{"model": "class-conditioned image flow-matching model", "dataset": "telescope images of galaxies (Galaxy Zoo DECaLS)", "train_examples": 22083, "image_size": 64, "horizontal_flip": true, "conditioning": "class", "arch": "unet", "objective": "flow_matching", "cond_dim": 256, "targets": ["shape"], "num_classes": 3, "cond_dropout": 0.1, "logit_normal_time": false, "norm": "groupnorm", "activation": "relu", "weight_standardization": true, "pixel_unshuffle": 2, "widths": [64, 128, 128], "blocks_per_level": 3, "scale_shift_norm": true, "attention": true, "upsampling": "pixel_shuffle", "init": "torch_default", "residual_init": "zero_last", "optimizer": "adam_atan2", "lr": 0.0028, "beta1": 0.9, "beta2": 0.999, "grad_clip": 3.0, "steps": 17300, "batch_size": 128, "epochs": 100.3, "lr_schedule": "linear", "final_lr_fraction": 0, "warmup_steps": 3460, "weight_decay": 0.0}
Rows from block 9 of a small class-conditioned image flow-matching model, named by matrix and row number. Rows with one number belong to one channel. Each number is 500 + 40 x the weight over its row's rms, rounded and kept within 0 to 999. All counts start at 0. Numbers have three digits each. After the name is the row's rms in percent of the matrix's.
After each channel's rows are labels from the 100 images, of 14976 (inputs lightly noised), where the channel reaches its highest value: "strongest on" is what is common among them. Only what is clearly more common there than usual is listed. The data: telescope images of galaxies (Galaxy Zoo DECaLS). In brackets: how many of the 100.
# convs0: first 3x3 conv (model.mid.2.convs.0.weight, 128x128x3x3, standardized in use, each kernel summed), inputs 0-127
# convs1: second 3x3 conv (model.mid.2.convs.1.weight, 128x128x3x3, standardized in use, transposed, each kernel summed), outputs 0-127

convs0.66 064:523477578434524538539517516543506496518461516423468571524489485512455469508493500424533457469507523533464552435574422558585550478536450429406508512501529493460389441452549531467494543454554523499514469544468497528508495498457478385462529541530471539502555538525493530420515521514459511512511551437494524446535474495473555534477495501525473499520428527471510540463491531503502512472512
convs1.66 061:457473469507496572467570548461505435480465572515464548588497476445561567510512488537498444551477424564528466533463465482462450493481505509626464420418525437536503506529474508492519533470443478479527508531506540495468463522476410513492538484493511478470493522572542531472447437535510451443539509465469515495487541497459492501555536457447534514484501534471484461460422496557494549511455
strongest on: shape: featured or disk (70); edge-on disk: no (65); spiral arms: yes (57)

convs0.114 091:458527512504439514507525441486469508479484514400522564507486550504512536571502498512509535526456443495548532575526546509503515553499492555524591469475386493436415477426502497533500524510497470493484505449388507402432491445435448468450553441553570513540532496463538457477472498542446462486492490518524545503521495539445557494512509445509479518507513487526452503474497449449488477478459
convs1.114 153:507414505574523479450439532524545500527414491531522493497485508507413440510492536538551510539453494494522516496473554482499496421485451451543475515493497509480450426546538506516457523475503466533526585597429532422462547545543489521460544520494515495538507460495512478414550499519511503506506502577582488491493535406494458456452506490490492496575516508586528500475510434492444485470574
strongest on: edge-on disk: no (51); spiral arms: yes (40)

convs0.120 164:518506494484471552487437460521463572464512577437499517494462481481499477449520513430412519544509498522501486481508591509512523538519489537581455525476498429474484409482611482526482511511504529456461459458483500499548555517475468379502448585511436491554481454508525562478488489494458556504536496386542492494448566459518490520523501539493551537482483515539488499492536499499482576488458
convs1.120 028:539386508613552475473491469532583501564444449564539498489438493520534517436542517553503514509521470472507486503483555514532505513497488445519532547500479492477502397558521537499473471481498517529542549562437510482485536529538477466535436531574582531498489514493477450375405458465480511529521516595465481516453524511492519536487471518492490455504462484458511526449522509500473466495462
strongest on: shape: star or artifact (100)

convs0.62 066:515511530515496516447460469487445491510484516502503458587519504576491475511497457523498559543466454591556522553514495552499548545521500552523499427532409523445431440436582497494390496522518504456433494437456461415449426487492456482451511460508489498433535472586494465435419489520510466516457493487431514487508501517522458524503514487524505543457522541516493527525531450524486482488441
convs1.62 156:552455544547491459457494542550561546464492450500541510478518552545445504541521574486564553472449470462462554477528557516529538439532428464541466547538455553448530431477553454550469492476548500508555561565438469433455573498506471543480522548465495531527541508459475457463554482477550529541527460489528522518521468436541458503479485503521478527556514462541565534524546513465497452431552
strongest on: shape: featured or disk (63)

convs0.106 087:500513456501499424469460516483549538522500534545481568501487413492529500494571557538593552512475469492531562600491548541502481468513507487571471484474488511459504494517445495496522511527533486404433403425499527498437478455442469527465510385477490522500489458484463455481563482423466456521514490508507491501498475465487493418487521499492453463450499471481481514494456529422558458488576
convs1.106 057:507534494485528514558538452465546514455597489479500427505540507501431536485458476472433506487566457507441488538550463518495515529542536451422508514557484501484595501446453485506507456558522578452496431429488413502490486465467538504562436492551528508484472530476426509552570530466531524499505516451470463516540455541546575500534537561526478467445462470447467501543520570503521498497457
strongest on: roundness: round (47)

convs0.16 087:446432458450465403468453462523481435526448485466473475505509445470494476405443461486520442506457410470458484481486445463480484497471498529543596559512569548556544527550427480438454494501482424465554603574506530503513491558549464551513540536473550499521492481467456458457447486546455426467515493526505494504527521488447499455489479496510477550497562508519489485530483498514522499497486
convs1.16 061:505448472539511489504489481509577498519549489528505415538435476474473466407442464482440466488484421507522474497512490490507505597522523493459555528468440457441518436472471473447527515570488501454505525505543461616483474404445464482546520518530463506482457472491494486437427513485464516528548505514511501477429464563520597436514543532521479425491458510439513527521504514495473480512431
strongest on: roundness: round (42)

convs0.52 071:466525468568511442483493498468503487469505443624495497512544494495552548521584498534595564530395474497537495563491519510478447479459502520514473434561497527513482481546445490479497484506440511521461484471548474495474469469528497602445492417495541487469504474478484521525563506402449493487496465603485482550451477552424481494483499522497491455461509440479443488504477453499530450513549
convs1.52 072:491482493528521562513521431449554514482590505509455495471542487495485521517509515515497524465575492510439470592514470485483508533516541564464496474536498521495599478464432479543548460478510575479527449423435433481547509509513538511578419435538523476519467537488489551502556519445526457477483499515451446499546463545525485535519519570514555516445412480442479481511479588538522543459448
strongest on: roundness: round (42)

convs0.67 092:517476586426530474523510513526523438524415443463450560545550426520492437472495494450579444488502510561425619456548444543536516473541487493449570536522484505496392463453458516447503554473552498479479471568503528516481500479465491435487534474497518560542571506531479496475507549493470458528482558488503545476536425491481551508482526518562496496520469503475550515496489486496509466475537
convs1.67 055:465463474515515578466579523456533459464514550527463560595477471441569591509533487551506471507498408569485455554481432491441461519503497515630475425444503460521556497507476479507536503483450491476557513514504500500493450506478419496530530479519518495481496515560528530457444435524509459454545516445452498469485511513485503523536532492454543507477466519440481461483433545555512546508447
strongest on: edge-on disk: no (52); spiral arms: yes (43)

convs0.88 073:471504489514410466516433493507535498500492504565456467483463449496488470455472504501546521526485442478476483453490402512472510481481408438484586542524578519556532478565441491505545526517504488477521551501600526539470489530589473533487507525505525546513525420452446427556505510470426420523503483511538492454520470478457559459485507513527471470451514452513483535499513571517502498514615
convs1.88 076:428507465501498554482529517487495437500452576479468540544507505466533549557531536552560485532485500560522491527447484446468437451455495506545465423435559477536490515565512507523519558445446478494517501519461517462510511592530470526482524458494512484493500494590504534503495471503511442443485515482521506488528570461434445478519529476404539545518518549546501442411407491580474573491521
strongest on: spiral arms: yes (42)

convs0.37 061:540486544518508501561489544513527500517461486468488465491510495513432564515478526503557459520537454460428480455524455517504518493483395453417545533438553457473501459509430509538588557471534500438546508496578522591516470506568513429488531488506506536562526447440469479479523557490476486547544473467565543455518433491472508483507560529511491511474494485492474573484443552444501514458593
convs1.37 091:433515453495481542481503536492496439508465570481452539554497478443526531561551531544554472536488493555540478525450456475443441450453506475528487410437572465556459514571519529509498527451440449518502513512474547461534491580543461501462526460492524476502492492570551529505532473502496453436472529482540499457505572458431457473481521469437539534513538548564483449444427478553487568506533
strongest on: edge-on disk: no (51); spiral arms: yes (46)

convs0.81 088:462546559497502507513488439509512521505473520427489571549543484532550504385493497465474469497475483516500530517542556502485503530507528541564532463404462414399478453482547497525561554514537485509517509495501534597509553470475439404502473501530434474519519446496529543485501512512474532506530525453583514470549527475454529486526527538569496515463518501540504486494426515385544498464540
convs1.81 090:553487542482499485453545520492469534451472469460534572488547550542533545516485521499560555471483494474472555492523531495518528451532430592624402522507463509456519540469535450541537522447542493445530496552472493480436516513484455594478519535447444499478542512448486477518470480555569524541537437464469536571558494484539440512571479459512478551492477465503566513516538469479505462461495
strongest on: roundness: cigar-shaped (49)

convs0.19 118:497576457586354562503493446530492558454512583496494524485453494465490521562526504480442507518458472463487439455487501518493512503479488487488434536443522440502452449479578490529514526491501545492498498470512498540563541516524453450472471571459490493553443447453495562551510508512424545505578455428526483502459514501497499529530527543477511547476465494515452517488562486533475605537481
convs1.19 056:513377503622530502469454473497588502537407490552493470492471492522401461492469547540533502517509499483511495516466525472521495467491495489487491539482483498471483391542501532521486538493498550496544541585390515441495557564544503519547492506536538505519495499508484504384513504445498486510521523606510459490470513487500465487441508547470527475546438510503526492445497477518432491454488
strongest on: roundness: cigar-shaped (38)

convs0.75 106:490438494400475467443433472474500499525484493404506500473458520454510526483450506538507463514504483478523471548511525464505507548499459620619639501459574500532587492558452522509510486455504435447555460519520515489525569543523519504508509554555499504536464483486526486441453483533498479525563498482544531515492552537479521478513520490510488539476572503567507497519476549423511510523508
convs1.75 054:513551505477529468552406424516507540509586482459553531504455529508565476479578494508583572448564494498468510543531472469467521511521449473428545494515495499485528500485579450515496503459541459548466462416537470541511446483534576488489483484520515474524492455449475471526570584442510559509420478472569472509513486500530484466460537531511434520464475479553554483541532530476514493563561
strongest on: roundness: round (42)

convs0.43 098:478440471433533422486437571497511470524445467446489440486534483484486464438497490471508485505548510484449516426493490482467501525511502507479502542491625519554555477559440506484542513480531429476486539496550508602503520513543586461575535489535512483505506492501493430498535487481517450500530534537556524521578457459508463424500495416494474456525502518512535520530439513450516480462615
convs1.43 083:444492448510457548517465513480505425544461576486447464526475465458509498515492497538512454550488480544566461518438458463487431471449536495486500427442571466546440482574491550485469534463443469523467495497483526489537474583543476490481524445509514477532463470551544549501522482485475445460445534533584491469483578475442479445482529485446530500520519559548475462417428457548455567522517
strongest on: spiral arms: yes (39)

convs0.83 118:530447574470542427494505539503492414555444379512467491559550403565475518484488483499545458471531500564456566494551458548513544498539510497452500475469482480480473489478411509425513549454538469467482502526485499529455470479517521510497540445470520547521556520558443444510491523463523436551502524518468512482517427482524513490501509498554476471521499534477556544551397486454544443470536
convs1.83 080:510555521488514452507494539559486524481555471482501540513506488500615503521587500563517513473513482470510510492517475564486528493525498441484567508526545531566484508519565534468445438467507407601455546500565539496542473476575459428480516526513602535532531462479531453499528455483471540506439491430543511446463514484519530486418463470529479466489562476486466535560532550449548467521536
strongest on: edge-on disk: no (53); spiral arms: yes (45)

convs0.24 125:452568512538527503500511527529561494531490498555505598514548490465594499471613566477576557514481458467496516502510484489469486477481512487475459493503421504431459470493589467552518545594475489588495497445463505533433494410427485460528529465488437480479506495452479523543549510502533529508448529480515501466560458461437533432460475507535490451471449485478483479476484530485567502476512
convs1.24 091:512537522431462511528527509457455505444502492463505461470571528507456503483381428442398481520487534508472527514531546488481508547515528603559448502521482483489520573445427478482548495527522558433489448476520484511448470462446531561508491513491427466482494557484475515575512544567552513493527489457412504566546471528521539511592528487531473502455470474455492492524518475496530492511436
strongest on: shape: star or artifact (32)

convs0.21 079:455452514425459466471476467494519470512450457406479547504498476512441515414432480495425425482467471476468514514505523461485485561480535547521595486431571449531519520552445542495594504469508468466550481559502512527531542544524484519495522533471560461539462484492490495481517502514517484506573522518612500530515550466455515516516506494530478519507540510529524474509405480389527465500568
convs1.21 073:551549529431439442506469534552475544532509458441586548512497541541546502472554494455546562443455514473489550461536516509527532492543474454468505546506455477451481554485589464503480500493534441491460492483523526543458474477490459524439547558434474512447534451444500431556502498506520570556489448486546561575505485496547510472527500466548435514507545473549544536534552446447509441523550
strongest on: roundness: round (53)

convs0.85 086:546457595482600453550565549509496442521470459458469472497551466501471504492515541459544480494538536527475527457536451559527530480530491459420520537444548460520420449487424539514546538456532522480497468551556512611521423493527518461466518485496501543529550530507458455506545526478516487547548515517498534458581480490499478515487491486525468430570449514462508547484448515454486477420467
convs1.85 059:475504485518520541483532522485515469480501542497426571557497446480591559559595523577543490530539447544516461564473382510466486476489519479556489438478568478573503508558501518521517472430455448531521505503466533467546455579566432471485492464530569494501491513547570524484537433491496448449465514469508485434500560487476481508470517478451556513463514512516468481482447534540522547508498
strongest on: edge-on disk: no (60); shape: featured or disk (60); spiral arms: yes (55)

convs0.82 087:462449520443477462484462430515503520536467522389436530521521410508477470420437481506443409455432465503497524545530499501513521554500539533495512514431533444490513499544451502478527547454532468488494486516478559590480570513493469426515511538494471463498494485497499486451504493483496467513502525478554535456530547465461505488510508514567458549487526512571501508507405530360551540504518
convs1.82 065:551459533487457487474511533500482526505456488482568558513495537537561539455502490489528544473450458483491534481515534494545519492537438591629427512481431472428503522482542453509501517463529472447525506562499515517411485488458414560480542553470446517470532499454464457482418453536542536545545439487479554577512494486543475501592502454512451505484485473474568513513530453477506452492485
strongest on: roundness: cigar-shaped (40)

convs0.124 103:469483490528532485530541565478534404566415413485540498461480487466554555447473440534493390423490466453387480445488505466480464466492497499494489481457512494525403552462473515422479503493478503516534495599479517515598501549545529539512517548487526480513512537452478525499509540492510521525521495539471502510469423514473503570526540548540555527528487468492523503517430457505545499479475
convs1.124 102:511549497385386496502532535503446512559522490469502529521464489492507544467487475380473491456433547499508494444511487522507507548518522497463506525505461487472485588474496505478529484565493496433486461426556517605510492452436453508513524511459426522390509489488487517587463470514453499530541498452435572566441463559501526526542458486541499507487523507456505528516512481465516484523485
strongest on: roundness: round (46)

convs0.115 086:487546479543415518506478457455487458486458482504536504514386541498533541463440410477476455499487492494522492544500566513504518554508486557575544422429427425453423376420503495459510514488500515423464524503495517411481454526546464511457539509536570514553509512492527493523455496527462505498521494435508533541470476495493494554538523529491542565505543498546484502497487440495486496447501
convs1.115 254:507409501582529481448445534532551507525431483539515490509471517506426463528481552537568518517455509492509520503481542478500497431486443477527474523495497518478457421541532497527462533476504474531538598593421545428486555547553494525467556521491508503552513455502516483407566507514508494508499500555577493472479522423493462466433505506476512507581517507574541500473510452496442486455576
strongest on: edge-on disk: no (50)