{
  "arch": "unet",
  "objective": "flow_matching",
  "num_classes": 3,
  "cond_dropout": 0.1,
  "logit_normal_time": false,
  "pixel_unshuffle": 2,
  "lr": 0.0028,
  "epochs": 100.3,
  "warmup_steps": 3460
}
Rows from block 3 of a small class-conditioned image flow-matching model, named by matrix and row number. Rows with one number belong to one channel. Each number is 500 + 50 x the weight over its row's rms, rounded and kept within 0 to 999. All counts start at 0. Numbers have three digits each. After the name is the row's rms in percent of the matrix's.
After each channel's rows are labels from the 100 images, of 14976 (inputs lightly noised), where the channel reaches its highest value: "responds to" is what is common among them. Only what is clearly more common there than usual is listed. The data: telescope images of galaxies (Galaxy Zoo DECaLS). In brackets: how many of the 100.
# convs0: first 3x3 conv (model.enc.1.0.convs.0.weight, 128x128x3x3, standardized in use, each kernel summed), inputs 0-63
# convs1: second 3x3 conv (model.enc.1.0.convs.1.weight, 128x128x3x3, standardized in use, transposed, each kernel summed), outputs 0-63

convs0.119 085:486475466539597504480537513535481393501515564533424449417427497519482555582516429540519450504519493466524466619491421538532428474527506437509529480393527504447545437482443395433468398491441450
convs1.119 105:488463369500485547483607494493483479509507504541436511574570477530548451568481486552498505496544455511460540556491438487508519455468465540444549635423504557496487590502463466522514488530542471
responds to: shape: star or artifact (39)

convs0.57 114:428470513502612404551565485507469430508485542513478466446521615561508519587477462521474445500633392468487480672469485542506420521585510532552504526460459491456522497535484464489469470450532515
convs1.57 124:567498440524514376504560543591388512528451481573433444529490548513547591580512520516465449483371578501503446495586472462493518556502498452513519512443558405504506599510469465583502505538497565
responds to: shape: star or artifact (37)

convs0.108 073:494433444522534451492498492541437467520488573476435426443457609536487560576486527475462469473489562407513505558442446541541449447636539506446453523514522470463503457489482434540455426439446515
convs1.108 081:522524465480524543471597464472470488460476529570432509554561494596607454540495554479495470522451448575409526513500494492482480501509427578480472589461543599535503566517434514505526450459518422
responds to: roundness: cigar-shaped (37)

convs0.89 104:451437493495653440566576513493478430502478551489479469466509610582480530558463455516475435529581469457554523694470448534537407483576511531522554500457501526448469479519516481491463458446495525
convs1.89 110:504482420500577355479580527541459479471465465561475540465507520489493557594446497540547445493417529482467500504492413477487507528488447496502440558502528461520521588485422504576543506454505507
responds to: shape: star or artifact (41)

convs0.78 094:480447472425425462496465454501415482392581520493500521500445571573547445526559530565468531544432525428496563516421473538526594509644491522517402492598498478456527505475492461544474464398460525
convs1.78 058:615513510532523468477483519530481460533432530534501500509445502506541566539580569531432499448407507365547433498506500500514563522516619547489473490526583478574507470455577510519437523510523611
responds to: shape: star or artifact (45)

convs0.122 114:523499422529513404547495514514486504578552554514484511417547444402530453525520536527489543456526479473525550510500564489539512517473545504423511487549546451507456512444395479536417464411431525
convs1.122 098:377448518505509533551455452498564459504547514420547546460496447551445461406485430504479521515545378502555526527433519526524534479495443437572486462556373504530580457531480522418533513513446447
responds to: edge-on disk: yes (47); roundness: cigar-shaped (33)

convs0.64 109:560424487418530590460578563502540493537467512429528502433481408527520511413505475453481538567411570485500474551520442548471554485422517377479528594432511449423489478488526443439568454536485458
convs1.64 126:484505421514450577509577471522456500491480523516417463476597481461487406584482478557530548424635507494522527469439539492518473458526487478427484610498560469489474572458470434584460526492541509
responds to: edge-on disk: yes (26)

convs0.3 135:367501471514587408500527516502530352507570567533520555484510541477501510521548531577480486505497338503531564492527446481513514498507572517514547547537558522491587500499398527556479490469521568
convs1.3 104:440474526557533429488460524543587515527460531488588544437431424510456494407523421450494462524559424493619499428475533487477568437528556460566541407441401463454580415495546539508467426528465499
responds to: edge-on disk: yes (46)

convs0.61 089:487472494523626445523551550537470434553457554489483448428478558603507484561433476502505513489579435483507447664483488540472431552521453497521501570417489454459516484556440445425487442466480466
convs1.61 129:502489366482483448460536538603461522537423442526435430532497505495555528606540489550483551516457515461443493540506479528522476546543482477462523578461603496511509585498574457564510513565475531
responds to: shape: star or artifact (41)

convs0.38 119:456582477528460492393502519528571435472550516548557527438509528502519447447538456524529500509544500608438455428559528501418537487493438415482465591479495505529550464485404438450481447490475504
convs1.38 075:617458511499462454526446442511580545533461459525544545588472548536488548529546561489399491555391516473467418498512513454493545486513671439526521442528558557612542434495537543521494510514504479
responds to: shape: star or artifact (72)

convs0.43 104:518407467441610527495580514530493455575452545448443438422462465552474486499469457463501511560455520461514487608517450555463453470487502403498522539388521463428494444493486413406503417463462460
convs1.43 129:489463385521504512490604520523478516496501482527418496496580490498556475606496496527546532439604510490450502460526486487514493522512428487403522660430552501470491635516520434553543516550533525
responds to: edge-on disk: yes (26)

convs0.101 063:555484431529531478484522521534474489558472514467495443390576531525506532443519477416514515503456505387506550546451487522527497475454476375446495540521518471473528534585450497477514444460491549
convs1.101 103:454492373515481600531526523520500439507484500531440478562585501398573445588449470512550577473658485483464533461500486474513483542507458526446473563523570536453479609507510460558529492494524511
responds to: shape: star or artifact (27)

convs0.120 080:545586425583467484439462433531498502439528456542481474406523582452467540464531496534507456415484539505448502409464497489504552427611513490413451490563509444476550447418506440612509464497459560
convs1.120 069:616460465515459443532504474524478518515466457564498479602499519494677496570519603521429488456392422532413524454545474457468479527490511559490425505514562444631511492512524495508482441505491458
responds to: shape: featured or disk (78); edge-on disk: no (71); spiral arms: yes (54)

convs0.115 103:441525548490586481493523411505499495461490472550480468507553487503476489456508519512574471491630456501401413522500545482520450506472591545535645519447459549562417507453540476489543513518591530
convs1.115 079:610474570483484360484522592477516444440473526543538546457504472398457575513483504484479408473506510419645443590611536491481501505508469468574542390532634506501508550515497554516511446506464600
responds to: shape: featured or disk (61); edge-on disk: yes (54); roundness: cigar-shaped (35)

convs0.100 073:427536493457508482500566509458578501558534431521536534490488489523562404474543420465533529530491428598563463477641511495412466455452516444455509560483513519512505540518444446439436444480487445
convs1.100 081:609442480514548415503509475520507591526490411561532460493464557603420516516540576512486476478476600507580401493527526513467461479499558480454506475548559479487512491470430450506459538445550530
responds to: roundness: in between (60)

convs0.44 140:426478520531611489555526515527439413480514607525458442477537638540482575602517485555469397498559440462546563631469435540559406469588527539513535481527525507471563498527485495596501505458497579
convs1.44 119:546440461527515424518570556568434507540469470534436505464555526449550609579573518503486485516482578541467425486565530509509550495502494502503464566495530458506606580488472485577441498472511523
responds to: shape: star or artifact (37)

convs0.18 088:453445449509594430521534467541456384525495561506450441427465607566510558564447464494481431521493457442543534634472472524491392461568519482500466504433531502481525456526451428471451452431468578
convs1.18 120:486471388487520487521560498512478439465516502529426526433518505521487475628448497531524468503527483465472527506491459504491461558502470528465480649445514526474497614494555454531497493435541495
responds to: shape: star or artifact (42)

convs0.93 082:439471470512614462513527542537485394555478576505468436428410555623492518593473490481491476533499418482523514629497457523458400494531483461491495509426526506497570464585446420445472442420458504
convs1.93 117:478511434495491451552571485550471546477476479567431475575537517510539527627499503503498525486510513540457516525510566562424446487452428541464527631399558546477477624459601445543506511541523536
responds to: shape: star or artifact (39)

convs0.105 132:526414500408474500452561537479521522475474439429536495595464371576560465440498521433482575503422450481539498453493520495487591569421461466523455559457464404478422540461453508485499521569503409
convs1.105 123:499491464467419541516575520525524536503586524427409529410590490504411432556541518561508645466511466434590529500399498489515551497518559475435429591515444526522475551419608444546425537504558419
responds to: roundness: cigar-shaped (25)

convs0.32 081:499473438495617413508581467512481459469538538478461519461482581524458496498542386541499451530548541455510471610481430564507545462549549445475484477513501485432499528414543422540460400438434497
convs1.32 113:506512462449527511431578566425509459495490567559552483648514439504598497585510530543490464485469505606537467462513442467504522609532515529495525512459539550453474583565525560504526479487531522
responds to: shape: star or artifact (28)

convs0.126 096:457540416508586444468455528514555433404522600547538520396405470544523506568506490503577491553542469538528481546523491489550461456466568509447523473424527529509550408533452427502439451459356497
convs1.126 092:486434444562441543544550533489588465379520446587515510465588592521554481499565539529440457494508486632507504493479645498428485516530465550462469494524580519529475505516472490469434432407537487
responds to: shape: featured or disk (64); edge-on disk: no (51); bulge size: small (26)

convs0.104 149:524472427542505454521491509521472486481576563521472522441487574496513535561565514592448466452436499451569650500454455541549526477613546528436423505592581429475572499458470466594441432428449532
convs1.104 138:417556498456490527519464506542528520578498463448603537403473517619396421474557493454551451519567451524532557485430499510516535490411618516492484512480425431503553394516539532459509507485473477
responds to: shape: featured or disk (69); edge-on disk: yes (49)

convs0.12 093:417449511528592444548567456545456346494447549544413436498481625562496607565467471503501416474531423472520501632460430495525418503595463543547526497445489505484512458480445479479437516477512562
convs1.12 108:536507406533478485473577443510438514547492506560434510487521527554475494607491530519499463471466502485476564413540449479423484537475502525469467586450493446577488575510583498546490541475548471
responds to: shape: star or artifact (39)

convs0.48 106:531520560528414518493455430535472545506506440512452491532506540464470557456549658492512492433517560478431541422448515488500531504528508534463453476627501458507514534430465476556468551477468499
convs1.48 130:522514519484470465482524598486475383363496528524522504459448506443514590449501508499477421542499544495492451599518522584402486459423520504512572444463536570541506482562537549497476500395421562
responds to: roundness: in between (70)

convs0.83 105:491515512551629519504460444540530440440558561584434486437410574486482557539552476594555408421596475529503445608493418544480441428522498484542549459452539521487575465516557449504525465531503563
convs1.83 119:501507529449490411506484585502478544474533611472515518570471579511620549467493504433485463549482518472487453687584406490481468515473479441590563398470463527524542488552613547481590480553458471
responds to: shape: featured or disk (84); edge-on disk: yes (67)

convs0.27 059:506465488498541567493507505558489404524481538486451420419498571531463573512486510485487468493477558439506548571447387542512431467490519425479511529468513539430495461566461426459475457486470546
convs1.27 105:473492383519516581519574513526430475528496502538389459534573508451548447586418477503541547450606469533420561509477479478500450518512414523452472621512557496489455609506450475542508518487513521
responds to: shape: star or artifact (34)

convs0.5 106:367602507513555489474501503514507336467537556544479468479453577530518541528518490508561424483519384543514518548490436498499462502544517500546498486440516544518595446506414464479469507454492539
convs1.5 085:517407353500474552484502510564541552506506495500478600484542453507575438529521443512472430471561439528439538456448545508483613427454438478439488492444516558466506490492421495547510598466521504
responds to: shape: star or artifact (29)

convs0.55 130:509417542486495609522443496458477561565430455525446477522554453502547578530379523413490470467468492487494484529515505475547399487486475543539582423433431495495405420569548518472584525573516457
convs1.55 108:556501555460506534518515442448565478492532527443455525416428473505506615396437523474514589424462585525543494404427483498520490532476396477487491515516458638452464493501447516470491492510466424
responds to: roundness: cigar-shaped (41); edge-on disk: yes (38)

convs0.97 139:441529436533545403488511547513508466536591584539506517414536595467547525578563525532492488470541427487499579479499504503523483483560550490467472526561583501516578500506376489553439460424445527
convs1.97 125:435500497495510534458434429549570504475477542509543558410448473610403410392556457454498429528599436505557528507430520506557533555495482508563486441469455503466590431470496510494500479403481468
responds to: edge-on disk: yes (37)

convs0.73 058:477467506500557532557467437464493516548527551509416466506498481471502503561467590525420464375600473460475495546546508498457383438520497515502580482508523498478494441551483418508501455462476478
convs1.73 082:516502524504554359573511577451495404510499487531459480470511439514482621550479529491523491474516556457635445551536427561561490570476399503578500462520474535419645524527653500468555503579476539
responds to: shape: star or artifact (26)

convs0.52 075:502426493511499519479497475525509438460540512535439514446438549487453587534573452566462432505535564485487489565484402547478493431589488468474465476525536506403586454448538376470474383480415467
convs1.52 087:560484456470478519459561443496482469503463513575462488607522488597557513570543561525487461480451491543397519465566530427457482490487484541485513553429519505615471510500447523501520453456532464
responds to: shape: star or artifact (41)

convs0.20 103:483430436508615445493563547535467420585455526490438417436482464564518537558465480460515510504480422426522501620475480507498461506518481423503510526399507470489499477536388436407451448468466474
convs1.20 135:466491371503538536474572464553505524441537523510441517468600467518528467618481499533529546495557461446470529514480445503495499529518462484407469651450498535509497590445608414522506473489550497
responds to: edge-on disk: yes (27)

convs0.76 119:440542481537588444524507480482498398447576608567456517464476585480439534544571487603538446509590465534552512567487452553549473477554550502474487452524551510526576506492442436536397468418450510
convs1.76 103:539540514467538476504470515514561487452528605486471478656452502630511541503548545427454490538479566523478488486485516576526436394517591513574549438491397484488576493525554529468518511507474394
responds to: shape: star or artifact (30)

convs0.31 102:509495469517532514461466506526506551484425479514462396494499515583501514567400489468552462482494498499466412543542574534514359447576465490487550526403502515555439449531552450463510477481500456
convs1.31 092:506490478440541463526567471532442513428447620516404492546556549523608487464540501482462510520514573516393453593549479468510495523470431469441426560480554545574499531529604457513538502520511451
responds to: shape: star or artifact (38); edge-on disk: yes (29)

convs0.15 090:484410500487553440495513417415488502497558552549476546522574599448524490582461467622485503423658512449534476580500465492468469509579537526525607499504539510471535495476519531519480470494544529
convs1.15 106:530531572389512441517459532546529512499487628501521467349444473463412527518510471466492447503480479469677477552509416561527516489424538481628492396503475449485579459513602533517561487495547475
responds to: roundness: cigar-shaped (48); edge-on disk: yes (44)

convs0.91 088:468433529438539500515590573529508486584455491459525489468536429555538426486466461436482547505516419481519477574501522543467505545397437459518506613440486458480429538585447473400492435484513408
convs1.91 078:471554471511501498501548483531542504470480455583485422594522541525488547532479514529472544480536561452505435513472498441503408439523596462463516547500675447483464557452470465553528507446506656
responds to: roundness: cigar-shaped (33)

convs0.84 096:552375528447488554549497553474470535573468460430481523549534469458513481516464511480421571496452563434494568493461486486556568589510540558525494472539520444450479559517517557542513523509556496
convs1.84 102:476588602475506510495419407434504577517580534444592523425503469440511406418464496485559509560480476484487524534491480509598544514550520473502513459527462532430450366489502545444518503528437492
responds to: edge-on disk: yes (37)

convs0.17 115:469448490506658441547542532465464435530461555491473452428466608609479558565416495470470445505548443456537512675486446533538373516547503554523538468431497540472449461532501501473480504428483549
convs1.17 101:515503447448500460434527449520440506579490423523437489460512477491508570623486465516483481554432541474387467481522511510508461520500522538473468571530562445591579554502473527566508576471506519
responds to: shape: star or artifact (39)

convs0.66 112:558421461439547531491567520505538479484480521478521526426446476503487486467526431494483521586464569504509425533525423534480550479476520417491536547459506454395529468386574393475535429467402469
convs1.66 113:477492421573489525497628501427546604431501591539475527540553491585516474502539517578513513440496521533479476445503488453437499386416466490444535628440456515537465576466483484494434489500517507
responds to: roundness: cigar-shaped (26)

convs0.22 074:489545435524533466452443495488474468446528525585440484402417585466519520617511524480490471489478503545465521504526504519516420452584552541476393456484571573501554402508438413480446460434402473
convs1.22 095:530405454478480422501501629533573553501462490562469483539493540514530530432574516485455416548537530518414458546512664463449491562510441495511579484482524582547529522543453491471455494508478485
responds to: shape: star or artifact (26)

convs0.110 164:512421559514534592540481473484478496490408489456470435542524531494475588516348522449485466445416544480475499536491480504536425521554487567512548461448426478470410467489545540530556549562560542
convs1.110 125:530548581545545462512530485456462476551539492421468469494467586541474399461488559442543542505571585474653543592433470536434459511463519498573494550519438509423417512482498499486501500443459540
responds to: edge-on disk: no (50)

convs0.106 076:594448475491420480440482534548430580461517495487515491484473524599522522452544544475463519487437636402448552438397484550482620471546521476453422528562513379463483513458519453554503475469440479
convs1.106 080:438473499538570521523562521539473459486515604538478482463562469566469549539539538551427506468454473439562443516430506514491514522517562503510409514492544504531544523434466463503403411501505515
responds to: roundness: cigar-shaped (27)

convs0.117 096:509514470513528506521435529508467547525525535553426486414566569436495549470431443540508423482528549544478504521496527538447325427479480498485515434461481536522506414537551466418514420434445582
convs1.117 107:577511541563467497523407438491550514478554536510551538545429607570432487414537533533481458520457561539539520449460515510592483490503511493565531401558474511564491421548381548401456504435488465
responds to: shape: star or artifact (39)

convs0.35 076:454468495487425415498465518479497407475584474538583575553530592535480510495533495569507630589422435481497607439517453458485598543583519530508512530577500539471542557497466562550520550448521560
convs1.35 105:484577510493452580500431524534538507496455432492577550457420506406429455485570579455492474538415417577571487518415503522451501516459577518518408424499527509599577424520480496539502465441498550
responds to: shape: featured or disk (62); edge-on disk: yes (41); roundness: cigar-shaped (26)

convs0.112 093:478464447498564517486563474524503375502537556528468510419430520500481548558554398526483469537518511492533461603501391562501494484542513440517528509427517531419580463488471390440467393490442443
convs1.112 099:521458380528471575489587502495478490480484495549446510515533482572530465554509513548482518482536485479482525516483470420485516473517518549466544592441499538511472577504424490531477499489556502
responds to: shape: star or artifact (44)

convs0.118 096:511560499481508521488526548480529564463475451530480460493532473470566490505462432465560482500471524564543407503578549475454352414457472478538515488387466533542458501550496459400496442561445414
convs1.118 070:545426459451575443490515498561536488516466499543497496500509570523525378485580579534513503528515561528521477408554486517497504531472499508427478471532582572506418522507483435466438494486529526
responds to: shape: star or artifact (67)

convs0.6 096:461576489473515494460558492457536486503511451520480495443616552463530529420494372466555438523520458571509412488593517480433425410453546474466550528475467501510490493512512440493499453480490558
convs1.6 096:519481562447527485500472478559585495463535420545555474512432589515502518477515486431502474510503625512485396438495534590534474517471486480504581452491561564527539438572447559475535476532452558
responds to: roundness: cigar-shaped (69)